Rows from block 3 of the encoder of a small masked image model, named by matrix and row number. Rows with one number belong to one neuron. Each number is 128 + 24 x the weight over its row's rms, rounded and kept within 0 to 255. All counts start at 0. Numbers have three digits each.
After each neuron's rows are labels from the 100 images, of 14976, where the neuron reaches its highest value: "top examples" is what is common among them. Only what is clearly more common there than usual is listed. The data: telescope images of galaxies (Galaxy Zoo DECaLS).
# fc1: MLP up (encoder.blocks.3.mlp.fc1.weight, 384x192), inputs 0-191
# fc2: MLP down (encoder.blocks.3.mlp.fc2.weight, 192x384, transposed), outputs 0-191

fc1.180:103124146118131141142126109106110106137154104127100148131138063101115130108114130151091129130139149123145139194141119119118097142149143101117112119126129159128141163168099098103113130105095143151078128119140119101128112126107118107063100098167127139124137098149137091132136139119124173155133116147141158170155151087090110135131104138128145150140123139116131141146118112151144145111121118128158144149158125097111140148096170123157180150134123156164116173093142129128122141100133046165121074083124116133146172120147151157111083154129103113110118098155129163119072142110107079128
fc2.180:139142157131132123130153149136128113110124139115136119092125140173135089116098085114125140143094107124100090141126113144114128123113098140096109105118138088076141090092138156148132151124197130109100158136146099123106150133128132146172141127102143164134128170122096141127114128157149143129140167101112106103099119140153133145048139069104138117083120080134123155108136115113109103157138104134099122120117135163146103106157093121108213101134146111098129125157135145106130132166128200105127101181121088141138106133144126118145145123103118157152149130119149152134162139146123130096
top examples: roundness: cigar-shaped

fc1.336:123131105150138151144115115134141103139104156145121144117132108081123135113127112174102146167135157133108102168145117123125148106131167140176109138126108188127160117162100121136146127142099127110116118119131087101126138095109129101094126093156134087135111131154145125169154177142152122120111086106099143122133140123097141164152122149123125172143094127084140132129162163130091140106102113145141150168129138130122196146098147142185136169197118137139115101097128125162102121114079135148125145102125135134143161139134104086099068126132133125103103104147145144146073155103104117096
fc2.336:089124138151133111124170155137105092113121174081143115100104103175150116124100091121111125109134130126114144109091126150146103120111090158110140107101114098117132112105152127151104128127112158155142152162148163131134144094134138131208127141138136171097078143145168166129144109121151149143122115100095104115139104153137149152169160159115173127117132091101091128107131129121091105147149121118109135109113115167122111117154129112110109125108132101089115106117130125094124138133105163124123096182126130127139066077143147112153184127153173145142138139118173133101143134126155180120
top examples: roundness: in between

fc1.280:152122157146112104098156152140139132148113097151157104112085137113137143135165144118127143128129133137162186096125139126102157095091107123155120096114127147131147090112127134146093089149109116076188166162130097158131107138169152142134162134119088094131093101145135173093110110083127126138135121163125122106100142127144157069156146166155107130141125170125127116132134150122143152121123124087140119092052140082131133118163093107132097120119141133113134118107115107170127117126103144134172139132163116121125118138108126172146098091131164112153138135121121152090111143137106161180
fc2.280:157125138128133145138131103107103193139147147143142094091094091120121120103094113128107114119135088115122128121080121158140087089115132083096090103141127128100126108140144108142078141107124123109169158153137104128110125120152139174145097157107120111132126096153118165159142124108149121120125118124127132116149121138128145144209152120119139132135133127124154143090108116105123128105137135098132091137147111157124133103171183112123023124136121135112105102138130152126106188112163177172137100122115115122146129115125142124146141129153144121143102167151160146088166144123160162115
top examples: shape: star or artifact

fc1.226:144158151128139132139138120152121141134099127130098101129097079102140146108130104150125173176129113142117177098144112156098168108123120107148123094136144177136147137087159130166070115109116173087144124140149073141114117097139139132105145158115118156123099110137172140128113122129132106104170140138114089146100103143131187088142166138130105100103143094150141133096154135120114153118112102113111095126056115119119142131144121114111103129157184116116141119159132176155143098159087179159096125080148116136132135140119173145145122090114141100147108135119112137137150144143123126117
fc2.226:128125122125118138134125142123131100129119147144133114156148110106127169130131145129130160145143169119118118167145140134116153198138125111145136118132138127126121126147122121120172095144181103176026145112108124117144119126107125116080097094140163134121114133123138032118117138144139152134136122112136138146101137121105113109046102119119139164152132144134113122168140120140152124109103117137152176150123148108108088156100104134148242120142137124150134123106131137129131134121162084096116129136111139135106149090151107099089136146119129129128117112134110125149107126113105122107
top examples: edge-on disk: no

fc1.191:177124140131162146152129117124142119131121131117124137131099115122112124114124153122155112104120114109145153144113113172124168091137166120072167120131131122141102091110148110096087086102128077151126168135120113173128138119148154102118101179141078124116132120128117130108136110075133132137129174111115123167172117123137158165155087089116131100139159088143089132115093131120132101107161177134100096130141147153145082125117143129117093187153125124119158137140133120077141162109118119137141149141104118101113077132150127094203160132138148118147153167117117102123134115116165145125
fc2.191:120135140120161143156130104149090108127134165117095135132175070158155167175098142153132094125125104101162106159112129137119088184100164059113111108112127114116139123136099128121134124130150103131144138133126175093168124134097188159150124116143099143132108127135132103128130141167108136128102123117115146124110146079101128119135094186151153119124162113150086127138086106122166177091147134114136172119123121101090123119073153125159151137134142122117132122118157171129131119109164097118095098132142133140125131121176122156097112146128061112123100121137126147129148134124143150116
top examples: shape: star or artifact

fc1.134:129139160123143132150114161102135141134120124113139142118096140152097105169129097126145092160112140137114145073092130135124113096128130093094141154142123092146135168084135153158094155110124157104155137145145087159083146102154134170157134149078146149128114126117162143125128129134112123128147161138107097113127095159160178105138165146161120082102127133126146127082136113139108162064140130124094072108087141155122136132150153138093107099120120108087138130178122135115135112136074177182100166131126136105126118131083148128109150138153152118116108151128110121122164118133158156137
fc2.134:122125123092115098114130135109130139154129151153120118132106136109117110107100092112137139097143165123128089121098147118126113113146112126103127128131131122104121143140127112118136140139179119165001137106141127106142118126119116098115111097116157118156075114126121063129142145119155123168127149140105139123134130132127143118000115133125128141168145147140123122115126105119132129116106138146149141145150132107125130147104120138128243119145127140144122134112139108137121131120128155170162130119105143155121135110122116105095155169162151104123133102135127123117152115104122116130
top examples: spiral arms: yes

fc1.10:108094157136084136127169141147097127119133114133151126133057063096116159099166157114093074121115112099130150141088137113082129129101096090099101103113111106119092095155140117121111091111124100152114168182108135122131114097134118155150087116125112117143138121134096115106109153116131167183120136109132137139111127129147157092134100117140140145142140183150141127163103142085202119096154107142155123097098104108171104135119132104104137142107129127133109139142152131155115138131149102129143147116148111136156160110129149123134154114144172153139148167132139154128081149126104134130
fc2.10:144131140105121154113147120129116100098135086096124130157155128118150143102111187143142135085114091178140147164147138140133184121119139123110145134149143112119107108122146089100072114127169122120147150137120105135124144174118133101154109166103121096143125114113108108119124088156131064143117158147174131137097139150122176098125095095108142121112143101128106115136127105080090129174104110121156142097128124137171107115174121126147114127098160119161177132134121187122157128090118156105095155173155121132101123185139125139154118125137149120142167106117126123168088121129133104130
top examples: spiral arms: yes

fc1.120:126107138132133128118088097105105153127149138125126080114163131144114126142129165116116129087110063111116093143135119131108100110135148084112099091125136128152117127137126125105105098122113135089145159126120161161121129173130125160162098185153076097151128111137114120145146102130142168166118099104097125111159120176126119140151142152125099113139143117125114149081133097126139101112158121093131071141151134156150127156101182135104158137138110125116104110121139124121124156117166123185126139169090155104132134139158133121149126203172126133125057142126120134108128123092171115128
fc2.120:134117129119151146140113078115123131114141144133138139122092080131127115122114108148130108101135146133134152140141115147159089093143155121153143125125144086094116155128159137104101151124212142129001141126112121135084139117110165120102185111149133145132145113124121102156118110116117109126135128119147110137147145123136126113034156105126164117121132099126122123082087157179118144146098140115134131145145127117125142128109154124111215140128139127129143156144114121103129142117076117139095119143120121130110141103135149126076128142130130119108116128139174140143130127134152134153
top examples: spiral arms: yes

fc1.123:103145139123155123147113129136122124129112134108144137148141133149123154130113125130144121145109140126125126079076138137120097107141121076103122134125137095150128154105145144139114157085113128123121154175148119125109140082163148133181077200098131150116104145112165130146137079143129135106113138123080119115145053151141143110151152160119131104120137098144147136080134112125121142104175135135110109156128107173157119124182160161094103117112120108096138113154132159147123150141111175134099156159086136065117107133135162101131172135153132144089096148139105135108160120120169135097
fc2.123:138119142109125113123108116109157127137133133157127132123140140102126136122136139133153109114152146127134118131111148121124119094150130136121139128113124129097119145140119142117133140129197127141004137107124136092154116133093128106118138112143131125138094109115122066114126143102116124142105146135140144138141159105116132130000101123136121146142141134134106115131119109131150138110101152137140132121146148103122137158088113128143255116132120134156145131108133108146114116122119135136157133113135147148111133138121103114084117163126148112119140121140126113134134115113119119141
top examples: spiral arms: yes

fc1.328:124124094138077154115111102137177157138120093143098185146163111133164130117162146140117107139133121158121122164187122127146160131103145183130131155136123150137093133127125073138123106124116156117142132112125134134097142168125155119078136131192097122123159158145139163123099132114100103105160118121173112144139160132087162152127137121136126162125140109100117113140131118163114137148104123158134115095148123140139092160134111119140108177161131134137144155111103107104153110105079068124098135107157125138131176159139137202141097139124117136145148093144116123155079126133108129155
fc2.328:133116121130138134145147131143126161117118119137121095102100132134091112070087100124106119119111097098145100136130109164125115098119101158070093109090141157103148125124145135153118144111179133134114125160144103115103117120151150127193083110138127140094094139160124161152147134090152143163110137107138136147108121122145139141094125150108146128158109102143165145103122168111110104115151113129118097153131095166143086092143109109135164142115098152158100136141142152078154107130152172138102086126146113147155126129169149096123108124143200143149123157119141132059146149126110133079
top examples: edge-on disk: yes

fc1.321:131141109097107084148177119135143106160110136132097100099091102098113172147141162115115155131139126136117133134119137119127110083125122107162089138141129122128127092119117111122120135129104139108147125187161080108171137083137122139107120114139110090123139166151161166143123154098120145147125127131118130136161162112106135133147104154136126132129102124107123135156164091095183111113127113135122135160132107062096170138161174100158118164157127131146130137098123093187101165106153172124161130059139162176129116138133143141151137125131152115152133118133132148105105139111097115186
fc2.321:116077079144117174145144122152111098115102134124132122147179134132165129099149131145125124101122119114146050154140119114141175147107140161133109130122136159143110126180099102108174094138106097152105101086093162156116137147140156123129096155157158129143107137116154148140149110150167144127123100093122135122096118133110112137103086158115127147169118157106161136104106149133146105141106124095159135123160107123123076131083129134156172151140099145147093127108141131095117094131159077127105141152133148128135147135178117080107141146143093152100105129127124129160098153121166149127
top examples: roundness: round

fc1.269:089090106111134110111148119133099066153131096139126152145124134115099218137119164159107098118102163094115126117126114109094145142112079094180100108135122111120105129148100105127169110148080121124130130158134141127156086148140118132153083119130142082123118072158124137128136136141142115164138117105111167165149155129147124107160087120107123150154131188135167159131154100132121126099126122175151107131143107099138160169115142117124130147108116113125093106152187163150086147153122129119137133126143140138153147142142128126116136125147121136089162102116140173113131143127090108121
fc2.269:116144132143162114121172136172139119101114112104118128133145134141165113119163133122108121148121133140122134130139125101132138126110142132117166147095127072126131114116159133121099106139101173114111100127120148164124136144119129098136180129129152136156148117108139146117098121160125093150132122112143131105120149138143117105136164086110099097101122101126142132134149144111100108178097143177122137057109132099143123156169086129141195144120182096122170134112135108118122094118074139076115131162128116160107096118105115198139155113117104157130153111134135148178106098173097161171
top examples: edge-on disk: yes; roundness: cigar-shaped

fc1.119:123110101151134161138121134131184125161121070140116164133144086113138092127169186147132111117118107147148143157175118125134139135103099166165126141113104132137113139148141090141144088115115130112159136108141157137143131163117159104083149131183091099108144103123131160097097092115111107136150097125169129134146171121111134164130097129136146168136162148106125111148125142127124151129105122141132094068136110117151126129104125115149108176131135140130155159100120114108122120106091060124121139109169126142113162128144125196144089100122134137126160113121114139161078123133110098170
fc2.119:111116115128128134129116167157149157096107118129117124112095131160095121092095102125116143133131130099128162147128118152116086109129077177063123126110144165106143132136156137141118143128176130126122170168137117123118135126146139119147091138145119144104094163142131155115163103084150174128099163140136119137101113148120144148085164153114162119154131118144139131100143118120128097104149100111112105170115084158160093113168098119113179125085113135117106136119142154091154140142120175125099112142099115112144091138163164110134073122119186139165129154108138119065136153134138133095
top examples: shape: featured or disk; edge-on disk: no; spiral arms: yes

fc1.302:109111097108092112120149137148083099153122145123121137154118114113099150128106113162085154128084178097111112140133113106106121172129103116129119124162168156110107139159083115112162141121116127143100108132149112088143098072126111133091091122133136142130120136144136109139151135139156137132137084095095149145131107128098090163132105112104135158169114147123158167133154114109120117132146092146143171173167090135139153158143151122132141166150114149150080111108155170142103134125163103121119102122078145129185149097164158106123114149157104140077133102102153141127111141088106119098
fc2.302:145134135134140124138122130130159141117141100145117154117117150107141128145161144136145105107131098146146156113128141154133117108154138126123149125112124114104123122118137133115096121118170160122028151121117131131120128144117148102141155125138114116148118110109139089127108127087094114141118132141142135131134160119146134115000144100152113122125137143134104106122115145135125143132100152121144093083121143099128125140133118122130255134116139119124152144127117089114127118104101137142133146133140122133098099141119129152153120130111122114144137146137118107117115111133128134177
top examples: roundness: in between

fc1.166:115150154109169152137117155081121144125188100159129132099142117162140072126119135125124127108180080162160168097079109160135089123124119104156142135131165132146164177093148134129096143140107154109118143122114159119114118080127114108141105166131142189137073117150119159121120070120133116153112146170126110112134133112115135146161130136145070138119152111126107138122148160140136154110130155110124108119153136108176126135109158128103116103101144173154155150091120126106165119144099118144160121115125123082099108137132148117128126105087116122115109167145108164107137136146146087129
fc2.166:105164094110110133148118098127129132173150136111150138155129134118152127120139093133116143133131146114162130140153135121157151142138115153160127166153081150127114134116106072167162136142104139124137123143132140146106170173145183106114080111140095084130156141123121096095135149136134119043084104116116141165141115140127147165130130085109193145150111162113131134100192104105108139141159137132096107141144111142133144149178140133140149158133120114101096126131118125162084151133162103148115117144130092129146154121109111160111090112119132118144154076141148083141124115082116137147
top examples: edge-on disk: yes

fc1.160:099116095110128147145131139117155157178092053148139112130165079102124130098130119136137157119137119162124129092130115153125162123103120143121121130130128095144141152118138086134079123139109132135157161139148139160145136159156179111097131161085154145101057126132162161130136092104124062113110120152129132130112123123126170079147108151127139123133175123107113129116095104148107178108104149114149118134142115132124099142138127132158095092144179127122152114105130200137119152103102145118103177130146138103117100159162142134132087123126125100111135143142111157146152136134152134094
fc2.160:141149115133096115123123157126124141092103091129128118143120151130091168114149118115099181121146099129121129109147109111124154071136143188097142119144180134141119126115123121136100153153178135121154115154116096182118124115159119125107156126106139146113090167154130139134164143110143156130138148158153110117074105160151117142128135158125143138146076114134139143150139127127125069168128107113118155093085136158153125129175101089127139096103114139142110134101117140078179100121144168132101142135105117138140102151152138102165090157124168129173102134082121097073138116128134143127
top examples: edge-on disk: yes

fc1.18:117128108132149166154127156104158152171101077140158103111154121113139107112134126130125122129166111164136126084128138141146150127110121171131124125111104087142134142116140114157094115144106132140164179144161168158118145142161172122120122153100173141093083148142148166128140107103128049114108098146116132128140132115107176119145131146132145147140161128090079111112106120147088169102102141114130123143163118143110111137137149149172092103155168122117149102094112168172105143126082127095109156129145123104123091144140122161126081114137143101130145152183118143134134123117136148087
fc2.18:127146141134103105114115164124118130096116078136125130129140138144089150112136122116113176104143115126137157112130111126116125086131120186138145111132202134116138154106115119136104167128227136119157133156128105161131109105149124112105157114105163149103105171158127138124159121098139154144141149144155103117070123140176103136140137142136155123135103132159131152147131111130126098174128128120122170088092136144154147107168077085113113093093099144129120137097128131088165115124128158119119121125106120133134122143144144126129079134112186121166123120088116101065147119147112135130
top examples: edge-on disk: yes

fc1.357:103103110112113128127165159148083096158133172105146144163106103111102161117119116147090173133102150107104110135136129105126110195118100121155102113163150134135119112139093125107178143119112121150121122124137126099146096076122139164098112127135129126144138148132122103153134128160154155130126082097085157136134103146108102188146123107107131159159116132128168165149165108111138118150159105141150167167134103136148148160140158127105140156141117132135075093108136165135107158135177095104120100127094136132166145079142149102130129125158111152120125103092146139126102135079101105098
fc2.357:161134136132137126130105130132154137121146098149120148112116151104142124149159153142152112106130102152152151096128139155130128119152146119143150126127125122099124130131128148119108110115168154118037148111119133130133119138118145113124165133139107108149114096109130097126113122087083110133117128147142132118134161110156137119000121100153116129117148144120094102117111137133117153118098150127149099087129151101117135131123133126135255124112133120119156141133118096111116119112085131141132154127148125128096103150116123150145117141109110108126137134138121112111129119127127124176
top examples: roundness: in between

fc1.205:153117166103131124117132156121149163134105116119173119120121076135118056085123099136126150140105132156187116070143134131175122107135095137132112141097154096152124133108184126164108119122121149133144131124158136156133115173152159138138156147121148143096093091130130148072130087099122089137128113120121169123161139084126145133111152118107148148111118103130128132137132153172122169140137138097119103090142118136095105139104124137119093092141162136142151128106121140121135142139112115133121074129160145125099098099132139160155106132169189088141176138136091096127127113149093149119
fc2.205:137145166121101121096111105094093077100102070112118118123135160155086120101099145123122149090128096174126135128157125102182139118151136160146143148139155129123148164128100138154140188136198133134122112124120112124137121159130104131098135108116159114093152144139107122108161117132171118151126098123145122125148166124151105136075125114125171141097081121130121137121109133118101145163106150132145153110152121156115186115116128119131148111111119118127140110085099129103128126121111144150123070134122134135113139160148155167084088157148174078140164113138117091100112119174114117150
top examples: shape: featured or disk; shape: star or artifact

fc1.147:109088154124127152140193113134072151164126086115161114157091166093089110091122115119123119116112094110159150119095126116101162114114104075099099087131125130125135152113159115139146148143124121107136123152118073164098092157129156123151114135084121161139127101148119133071120155141158151163124113106100133169119167115165162111139106124113116109141107139144132166088101139109117134116136130150151096110098102150083112147126122105116127134126139131105100121149136144130126127119165172161140122135137116143149150145106123120135135074137133151134211176129139135131157141106114097137
fc2.147:136129131116116118110130122129115153144161129134125106134125194105098094108107087126148140147134144115112135103127131150133158122143114098153117135141132165136147186122118131150137143131171121169051098108130112120120082110112108118153160086103160125163107111136109099156109160130133080154135148157145142150111138108135156098079127101138085108129131128149168127124114119122091147126110135165141093161118135125082118145141071137145215116124170129136120124157127163148124108135121167152163152108147110161105128137084108125107155104137112124135146112115097121133191111108092129097
top examples: edge-on disk: no; spiral arms: yes

fc1.50:093135143139154161130116170129161139160096053127123118112141104114159102105125126159121135121128164165147138102160131128131151134106111152149156143110114137139136176132135063130139140134117146123161135131127101157145146158137169109071087167123107137106118148138151168101137089095116117147118111130147113174125151111098174108135106137158159130138164107092095118124103101135105195131119149134140130110129119131110107143127121111154091119123144127127147148104094147108133105094067096146105147135156134099125152170163148186133072116122141116106183115154118147150108130120134128124
fc2.50:187141133132121111106114154106131131098127126140122152135136169169108175129134163117110172106153073136120159136166118130136143118150167168123140096152152138125132126106122145153115133130187114106145149127122097162105105087140110095142198120107143137129109158155094127136161119120127136142134142157127111097093116153128155144114148146123127131152109084151113136165116107138124080183133115127112157097093144169163139119149127107134149130095119129136098107093115155086183124125120138106134139160116105120145079140136134101122116152142153114176088134091122084064143104101120126106
top examples: roundness: cigar-shaped; edge-on disk: yes

fc1.185:161120152164151149170103057123116113136111135120167117120102109145101140111135116125114114091116103112145129144117097179124142108116151093122121106121126113129138142112158136136116085104115144094135166132142124164093138176128178157136098173131095135117149084126133149127140073128132138150144124101112099119125097146145116145137149125112120132148147087122128135051108136128135120093126123093133058122099109135155113136145175118105118151125116138115108147146138129091138149123147117164141126168139117082139125130165179149161146165154128145123047152119129138117124118126188124145
fc2.185:144120135128172139132081093124141138123139160148115125126141092119137152139111124137133152078144156143120118140152129139141097118142169079148136116130122079110128151130113132106135137132146116159011137108122140120143141132101106131099147123146146103149132114119119083167128125105111132133131119136137145136186158124105134109030110105137131137125153125120105105104086094155144134104101132121153117141155148091120124156095177131122226135130128126139131147118120097138121159113107092163142133128117124131128138125131133137098146171152130103128085095143130128123113114114163130168
top examples: edge-on disk: no; spiral arms: yes

fc1.145:204127191161135143146110117096154112131121116143179106094122149160112101144138165105138111141140128117156150114139113160117141130105136204111153130103104130125145094101134154151088078125131144114158159126155144141129146180131128133110127144140118099056127094133124162082135120096111129111128148128134116112126152101171119134129086139125146128127127132093103140116120161128145128064099143100091102115129159141122150112130095098141116119129093144122132126134151100123112133133101085115149087147178103116126088105162122162125127154142199139141129144155133140098137121150117122122
fc2.145:078123146131109115115123155144126098141086129122170122123119112168110153102103139119114104122100157111128136147135126126138088158131099166101127139121141136103144130125124142129144128150187134132070123150156129103112146130138130164117078121122189142087138184137150117121153102147125152085141131104103125115116095137130091124064162142105186135114098121126135144126150137129164103138147104112106149170148107143141098121145109120114200113126082142125111102101129110168145169144163116081115076145098129113136138096167166109090130145141185147115112128130136118123133142166120118125
top examples: bulge size: small

fc1.112:119135121141106133109110113148153143147114076145135171155170131126149098131164118119148124138139123128156134140131124123127171126095122168181145121115123182143105163128109095142133133144110134118136120128118169176146138177136187120113156093154111132117148143113183156127120139095107104103090092144159119148108156099131128139116145119137115140138149149120111094118103112175115158113113146135126094105133133094114105130101102138160110171103107110105134142106100101119137128117085081187123175094130134112111163171134117195135075113118149112123177103130112111147143110115106142171
fc2.112:150140130142151123150106174158159164113064157124115085077054104094128112107119082156133113144112141098130106166110109146116103085139075124118097109105127137134141121149143139168130125085162138089125125149130060117120124102136149147152125115125166163110060109139135157106119125090144149097152138124113127150102132105133146137125181130107131128142140093146154111097170125107118123106168141096132101163111093132140152095146118125117155103129152151138128149138137131142124144183109160134141119100139122114128151143131156108122123090122151131160137166132141088102155143148146148119
top examples: roundness: cigar-shaped; edge-on disk: yes

fc1.125:195140151137128124147118086114127129153137160123135131109184202143142082174130131102144095154159115148140127084070166142151120109138178171101147131138106120151138101116117141119116152125114135121150156154141150108117144098151118125104142146112133159098105157141150151118148136108125121099105124151106124117175090099112134149145128155141125131129124101098071112146134148174121153107149172116110124159134170164101125126147147140155092110152133136122143110106102091138116143097119155113139127134097110119104072128110101112147170125147140118136102143204112137105154121104156120118
fc2.125:104132141150144116124094143127140059123083130126151083122148102178110191106107173113103128114106121092125076173129114106126132135111133153095122133089114115106134120132119165120127107157134126141107125126150151133141133134138149150114097134118131121122139168140131119146164113155128131101132136088117123087104084116130084151114148141096132134122097073139143144137125134105153087158137118141097180154162122139159098124122122134134146120133100152130120096094166150121174149135173097077106101142101132123146117110190134096125097202112136156099096136124139146141158135154128136099
top examples: spiral arms: yes

fc1.220:114130117100116090136134146150109110130131123108103162130110047127135131162122114135121168119137144137111138116153135107147108107133108116196137133153145101127129145117122110108131171137110141123139106141133071117161129094113104120088146151146147149165162158125163138112129156131119142134166089128150125132178161114086108153129115111132127134126127126114098124143141087132147138124132115139136134150145115075097202140137164130136126174139126123137100151082126093174097152129098159131146122089116153153142142137070154177162116124170082115131163093122130124138075137124128095170
fc2.220:142122085127121126148122164158143122123109120095116162146184145148134116127184131135115182130110113134131084102186114083142135155111143162152140148130126105131110111124106155113124123137143138179033094101120165139132173174139161128139147120119135141111129136127172146126112122134098123110111130111104129103119120133134076154052129145127111110112093100079131113126125135124122096171131123152109161134124150122108127151162104135138228129144130119112134146117130116111122117106128120115093170138121139142131104121127117135159124150123101148113111111103134139157118121127140127190
top examples: roundness: round

fc1.69:149114160161097130134148113132137102164123068152159125120123169118108107095152173099118049137103141124181150128100120149099133098069109143124110152125113137133146123149162144172159103155104124106156135176146147128145120163122121132142124114138139130090141109172123188080117094116097150143142137117148142124131133093147099111138107132101134170138095137122154143156133145127141118122145151109119092116113128101125087136157079092160098137122101140122126134136120082137157135088151100112158093151169109144128150135140105122125128124118180164113152141134125149128102124140096096172
fc2.69:170135130115140144109116167132150148122174133140112153146141159122135109087128117134133155113119129141101144132138131130133167194139131085183130138139120133125125152132129135140166094123105115148096141092159119129131103114123116068133165105119135105162143088118095111137100115158105090140129141152144154127114148135105158140138115059120073128147174111140147104140126093091048135124112124181149099128122117131150107135138085167118120160122182124139138137153120148153124128129104125096143185135145114136128126143066116113093148087137080137121161105117116127151129109097100113128
top examples: edge-on disk: no; shape: featured or disk; spiral arms: yes

fc1.173:153155172149134144114120113119167128157094130171159141130088124118127152134167142117128088171136124142157142112096146172122135119103131167133133123110093188133170124127156153158102091120120127101160171134176130100121134113154152116102166130142094106092092085126168148113131122113092092135128104140108133097108120124118181107134153148149119165132140166104117112131144126166096160128113128104121114112102127124126122109155064140164114157161149122103136090099103112197115137123088121105154127146145122114123112147111130133126135132125177124114149144179121154102102122101088156130
fc2.173:065151122139111074133139150126104089158110081119131101133136096163082130112103074104108162109128128069114123124133112114107113140119085141130117123124161132132160154129119120135152153149133113131105093157141156158105118155149157149150153106103162144128117163148141118147132142142137152144158162146116149124071119137159108102077131159124129101157077123164156145143136143142144096132154115128116147164080118106110138137133082100108171101113125172130098162132165131117157129142166128144136121112130115166145148086158143117143090119130135143127109098075129149117175141151095103133
top examples: edge-on disk: no; bar: no

fc1.110:184129120161128148126113074137172118123107102152147135139135155123130161143146191109107074154134106158141113147098136139130108071104161180108087156126113142130151078140156127126103114119121127121141156171139139113119157148137155138117168136168108075087139147131131156164110107113117137120131124127165142077146117140125128109128106135118129181130110153096151126144155145149144120133118121079127153097135123116156126121178112119168112133142110138136154120113125096151131160064110091083134132160156141112128126129159118099129146154116159164113099145156122145121062139133116138146
fc2.110:117128146140131136137121086123121095139146169142169153121126142161132162163147147137105105179134128114129102162121118157110144227113139096146106106128135122115139104125107153135206064127113118121072157118160120109083127108140129164185120097114133113112150124138060125113125106141113132109083127095105138115113116119144137168123139142115109142123104141144168142132125124142159132134131103122116135158128119133134099128153167134128149126113111115112090110174151142121136149140172091097132112150105103101154117096129127079089189149127161134110097136106138132114124146137119114106
top examples: edge-on disk: no; spiral arms: yes

fc1.239:129140111122108141121100122084151176149137093168095150119157174142113098114099116115154137115111095135139117093096133146138140088123182122075114149188144174158135155113102124130077173139117122110161129124113104148099111141142160138105150132082087134155129162129149145156124146106103088096155151152118117095116100092122153125134112151126076113155127097149128135137108143171142143104138166139128103096120152130124109126148141147134098153177121160143150131119116142099162106115086113189137130079117145119101141147158134149146118153117104103148103148151093122137169126114127126106
fc2.239:134147133143134162152158156161131142143114117107147132121087114115133087109114091115136107158118129123102119112112129130127103095116090175145096148134120098104135141128156125156155129147148118132130147144154132111123193128144133136133046156092159130098094123142121157158142101122142149093074121109146140144160124162141149179118138130104155145129099133121129126106109127083121105147145147117104078121139091163102103081140154133107132128110089099077131117168118130146137184132150170116090139150112125088143111067090140088148144086125128149140140151161155128103128166118157122125
top examples: shape: star or artifact; bulge size: small

fc1.214:174146153130108135151139147111121153185120123134140094100073053106112055086116129123118151132070139125114140166124134139132141130105085093156117126127136146141136128159150115127116100133102101125148161124151104133172101143148131176077123134124102112127134083151134138112114105064125156111144139136123168169119154103124119151161135136115125136132129102151143128170128109126156134064157122142138120140114114067133082141144138117104116139134147134143145144124127141130159183136182085135146115071144140151126128117134149141141087107119157118139140152122120144135122153112106142145
fc2.214:143127113117096123119147089114133111114134128120123170168153170138185146153128132095106118139139121146109114118139116114131113171105192148124135170169127122106115119104100117110135152144117151140107076098123125136062133154113120121116142092109154130123182135151163103153125150197112099128137085109135093123138117143100093103129143090121126139127069138103136140137124150171133123192102133128134151137144138135094136145126110127152100164179115127148134113127117097145134143110107129129105109139093111135146129114108107121135175136153075120152121108194161151154101120115087098158
top examples: spiral arms: yes

fc1.267:134105106135100135107132155114132116117151134165109111135089139112121159114124131156100134139113117165108125125118125158160123117135115133113100143138139182129122107160123125128097133127097107126128150117136114067143098096123094148075125130180142108125119142139179128139132138150127125152177096124126155121148104133036132104149125128124110194147110133115146116149173128145119124101100097100145124152124099142128128135158114144172129173173133159183132091078108165182126155122122181126130102137107151151127140107166143120119133139141100122129114128151126159107057142093102133107
fc2.267:109131112124113132148147101126117078126114138099129122125109084141121180134123122146095151169128148085099100152173110166097146148121115137081118102119140141124109078151148125141104077122126143127120133120140148151108138135147139167112125139156124153101118129139154132114157107157164166135132125072092122146107091171112144139108158169111162119127083113140139137133176136176114101113128079110100129134091106144125077134138127111123149134140142107139114115140151152083157148124130102112083108147115117125149109094188159092141158161128196129141094141105140146145114139139108171096
top examples: shape: featured or disk; edge-on disk: no; spiral arms: yes

fc1.115:158114118116123126139151144127094116165110158139111124105111057117111161110112100149119167132087151115118145144164114152110133117098118076124061077145132146125113131133098127134087131156085107111158141146124092146151112129130155179110130137107141136133095112149153154157136139133148144134119115118118145160121155140124157106164112157113134111129117131122120147090104073102134140039119111115150108132079110080112147145122167116130122135137134129124106112133152170170104154144144167166132131127121146145141142112156170130134099132143088114113088103112135191122137156113148168130
fc2.115:097126139148102121109155134140129085120080102102183098129097118123133144094157127110095139122133154142134137156151125104108158174109131179135176167132144088104128125108148134102131091147118152155095110120104176167105171165137126099125105131108155108105141122120153121104135082130159151116113111108160114131100122171181090103132144107106155122122091116095146152119112155095119102176112135115137188102126145141151108150130091119129141098105120099129155136118131110121129138112118097076117137184107132100133113103129115110159124155147138164116164119126162135155079121171125117132
top examples: shape: featured or disk; edge-on disk: no; spiral arms: yes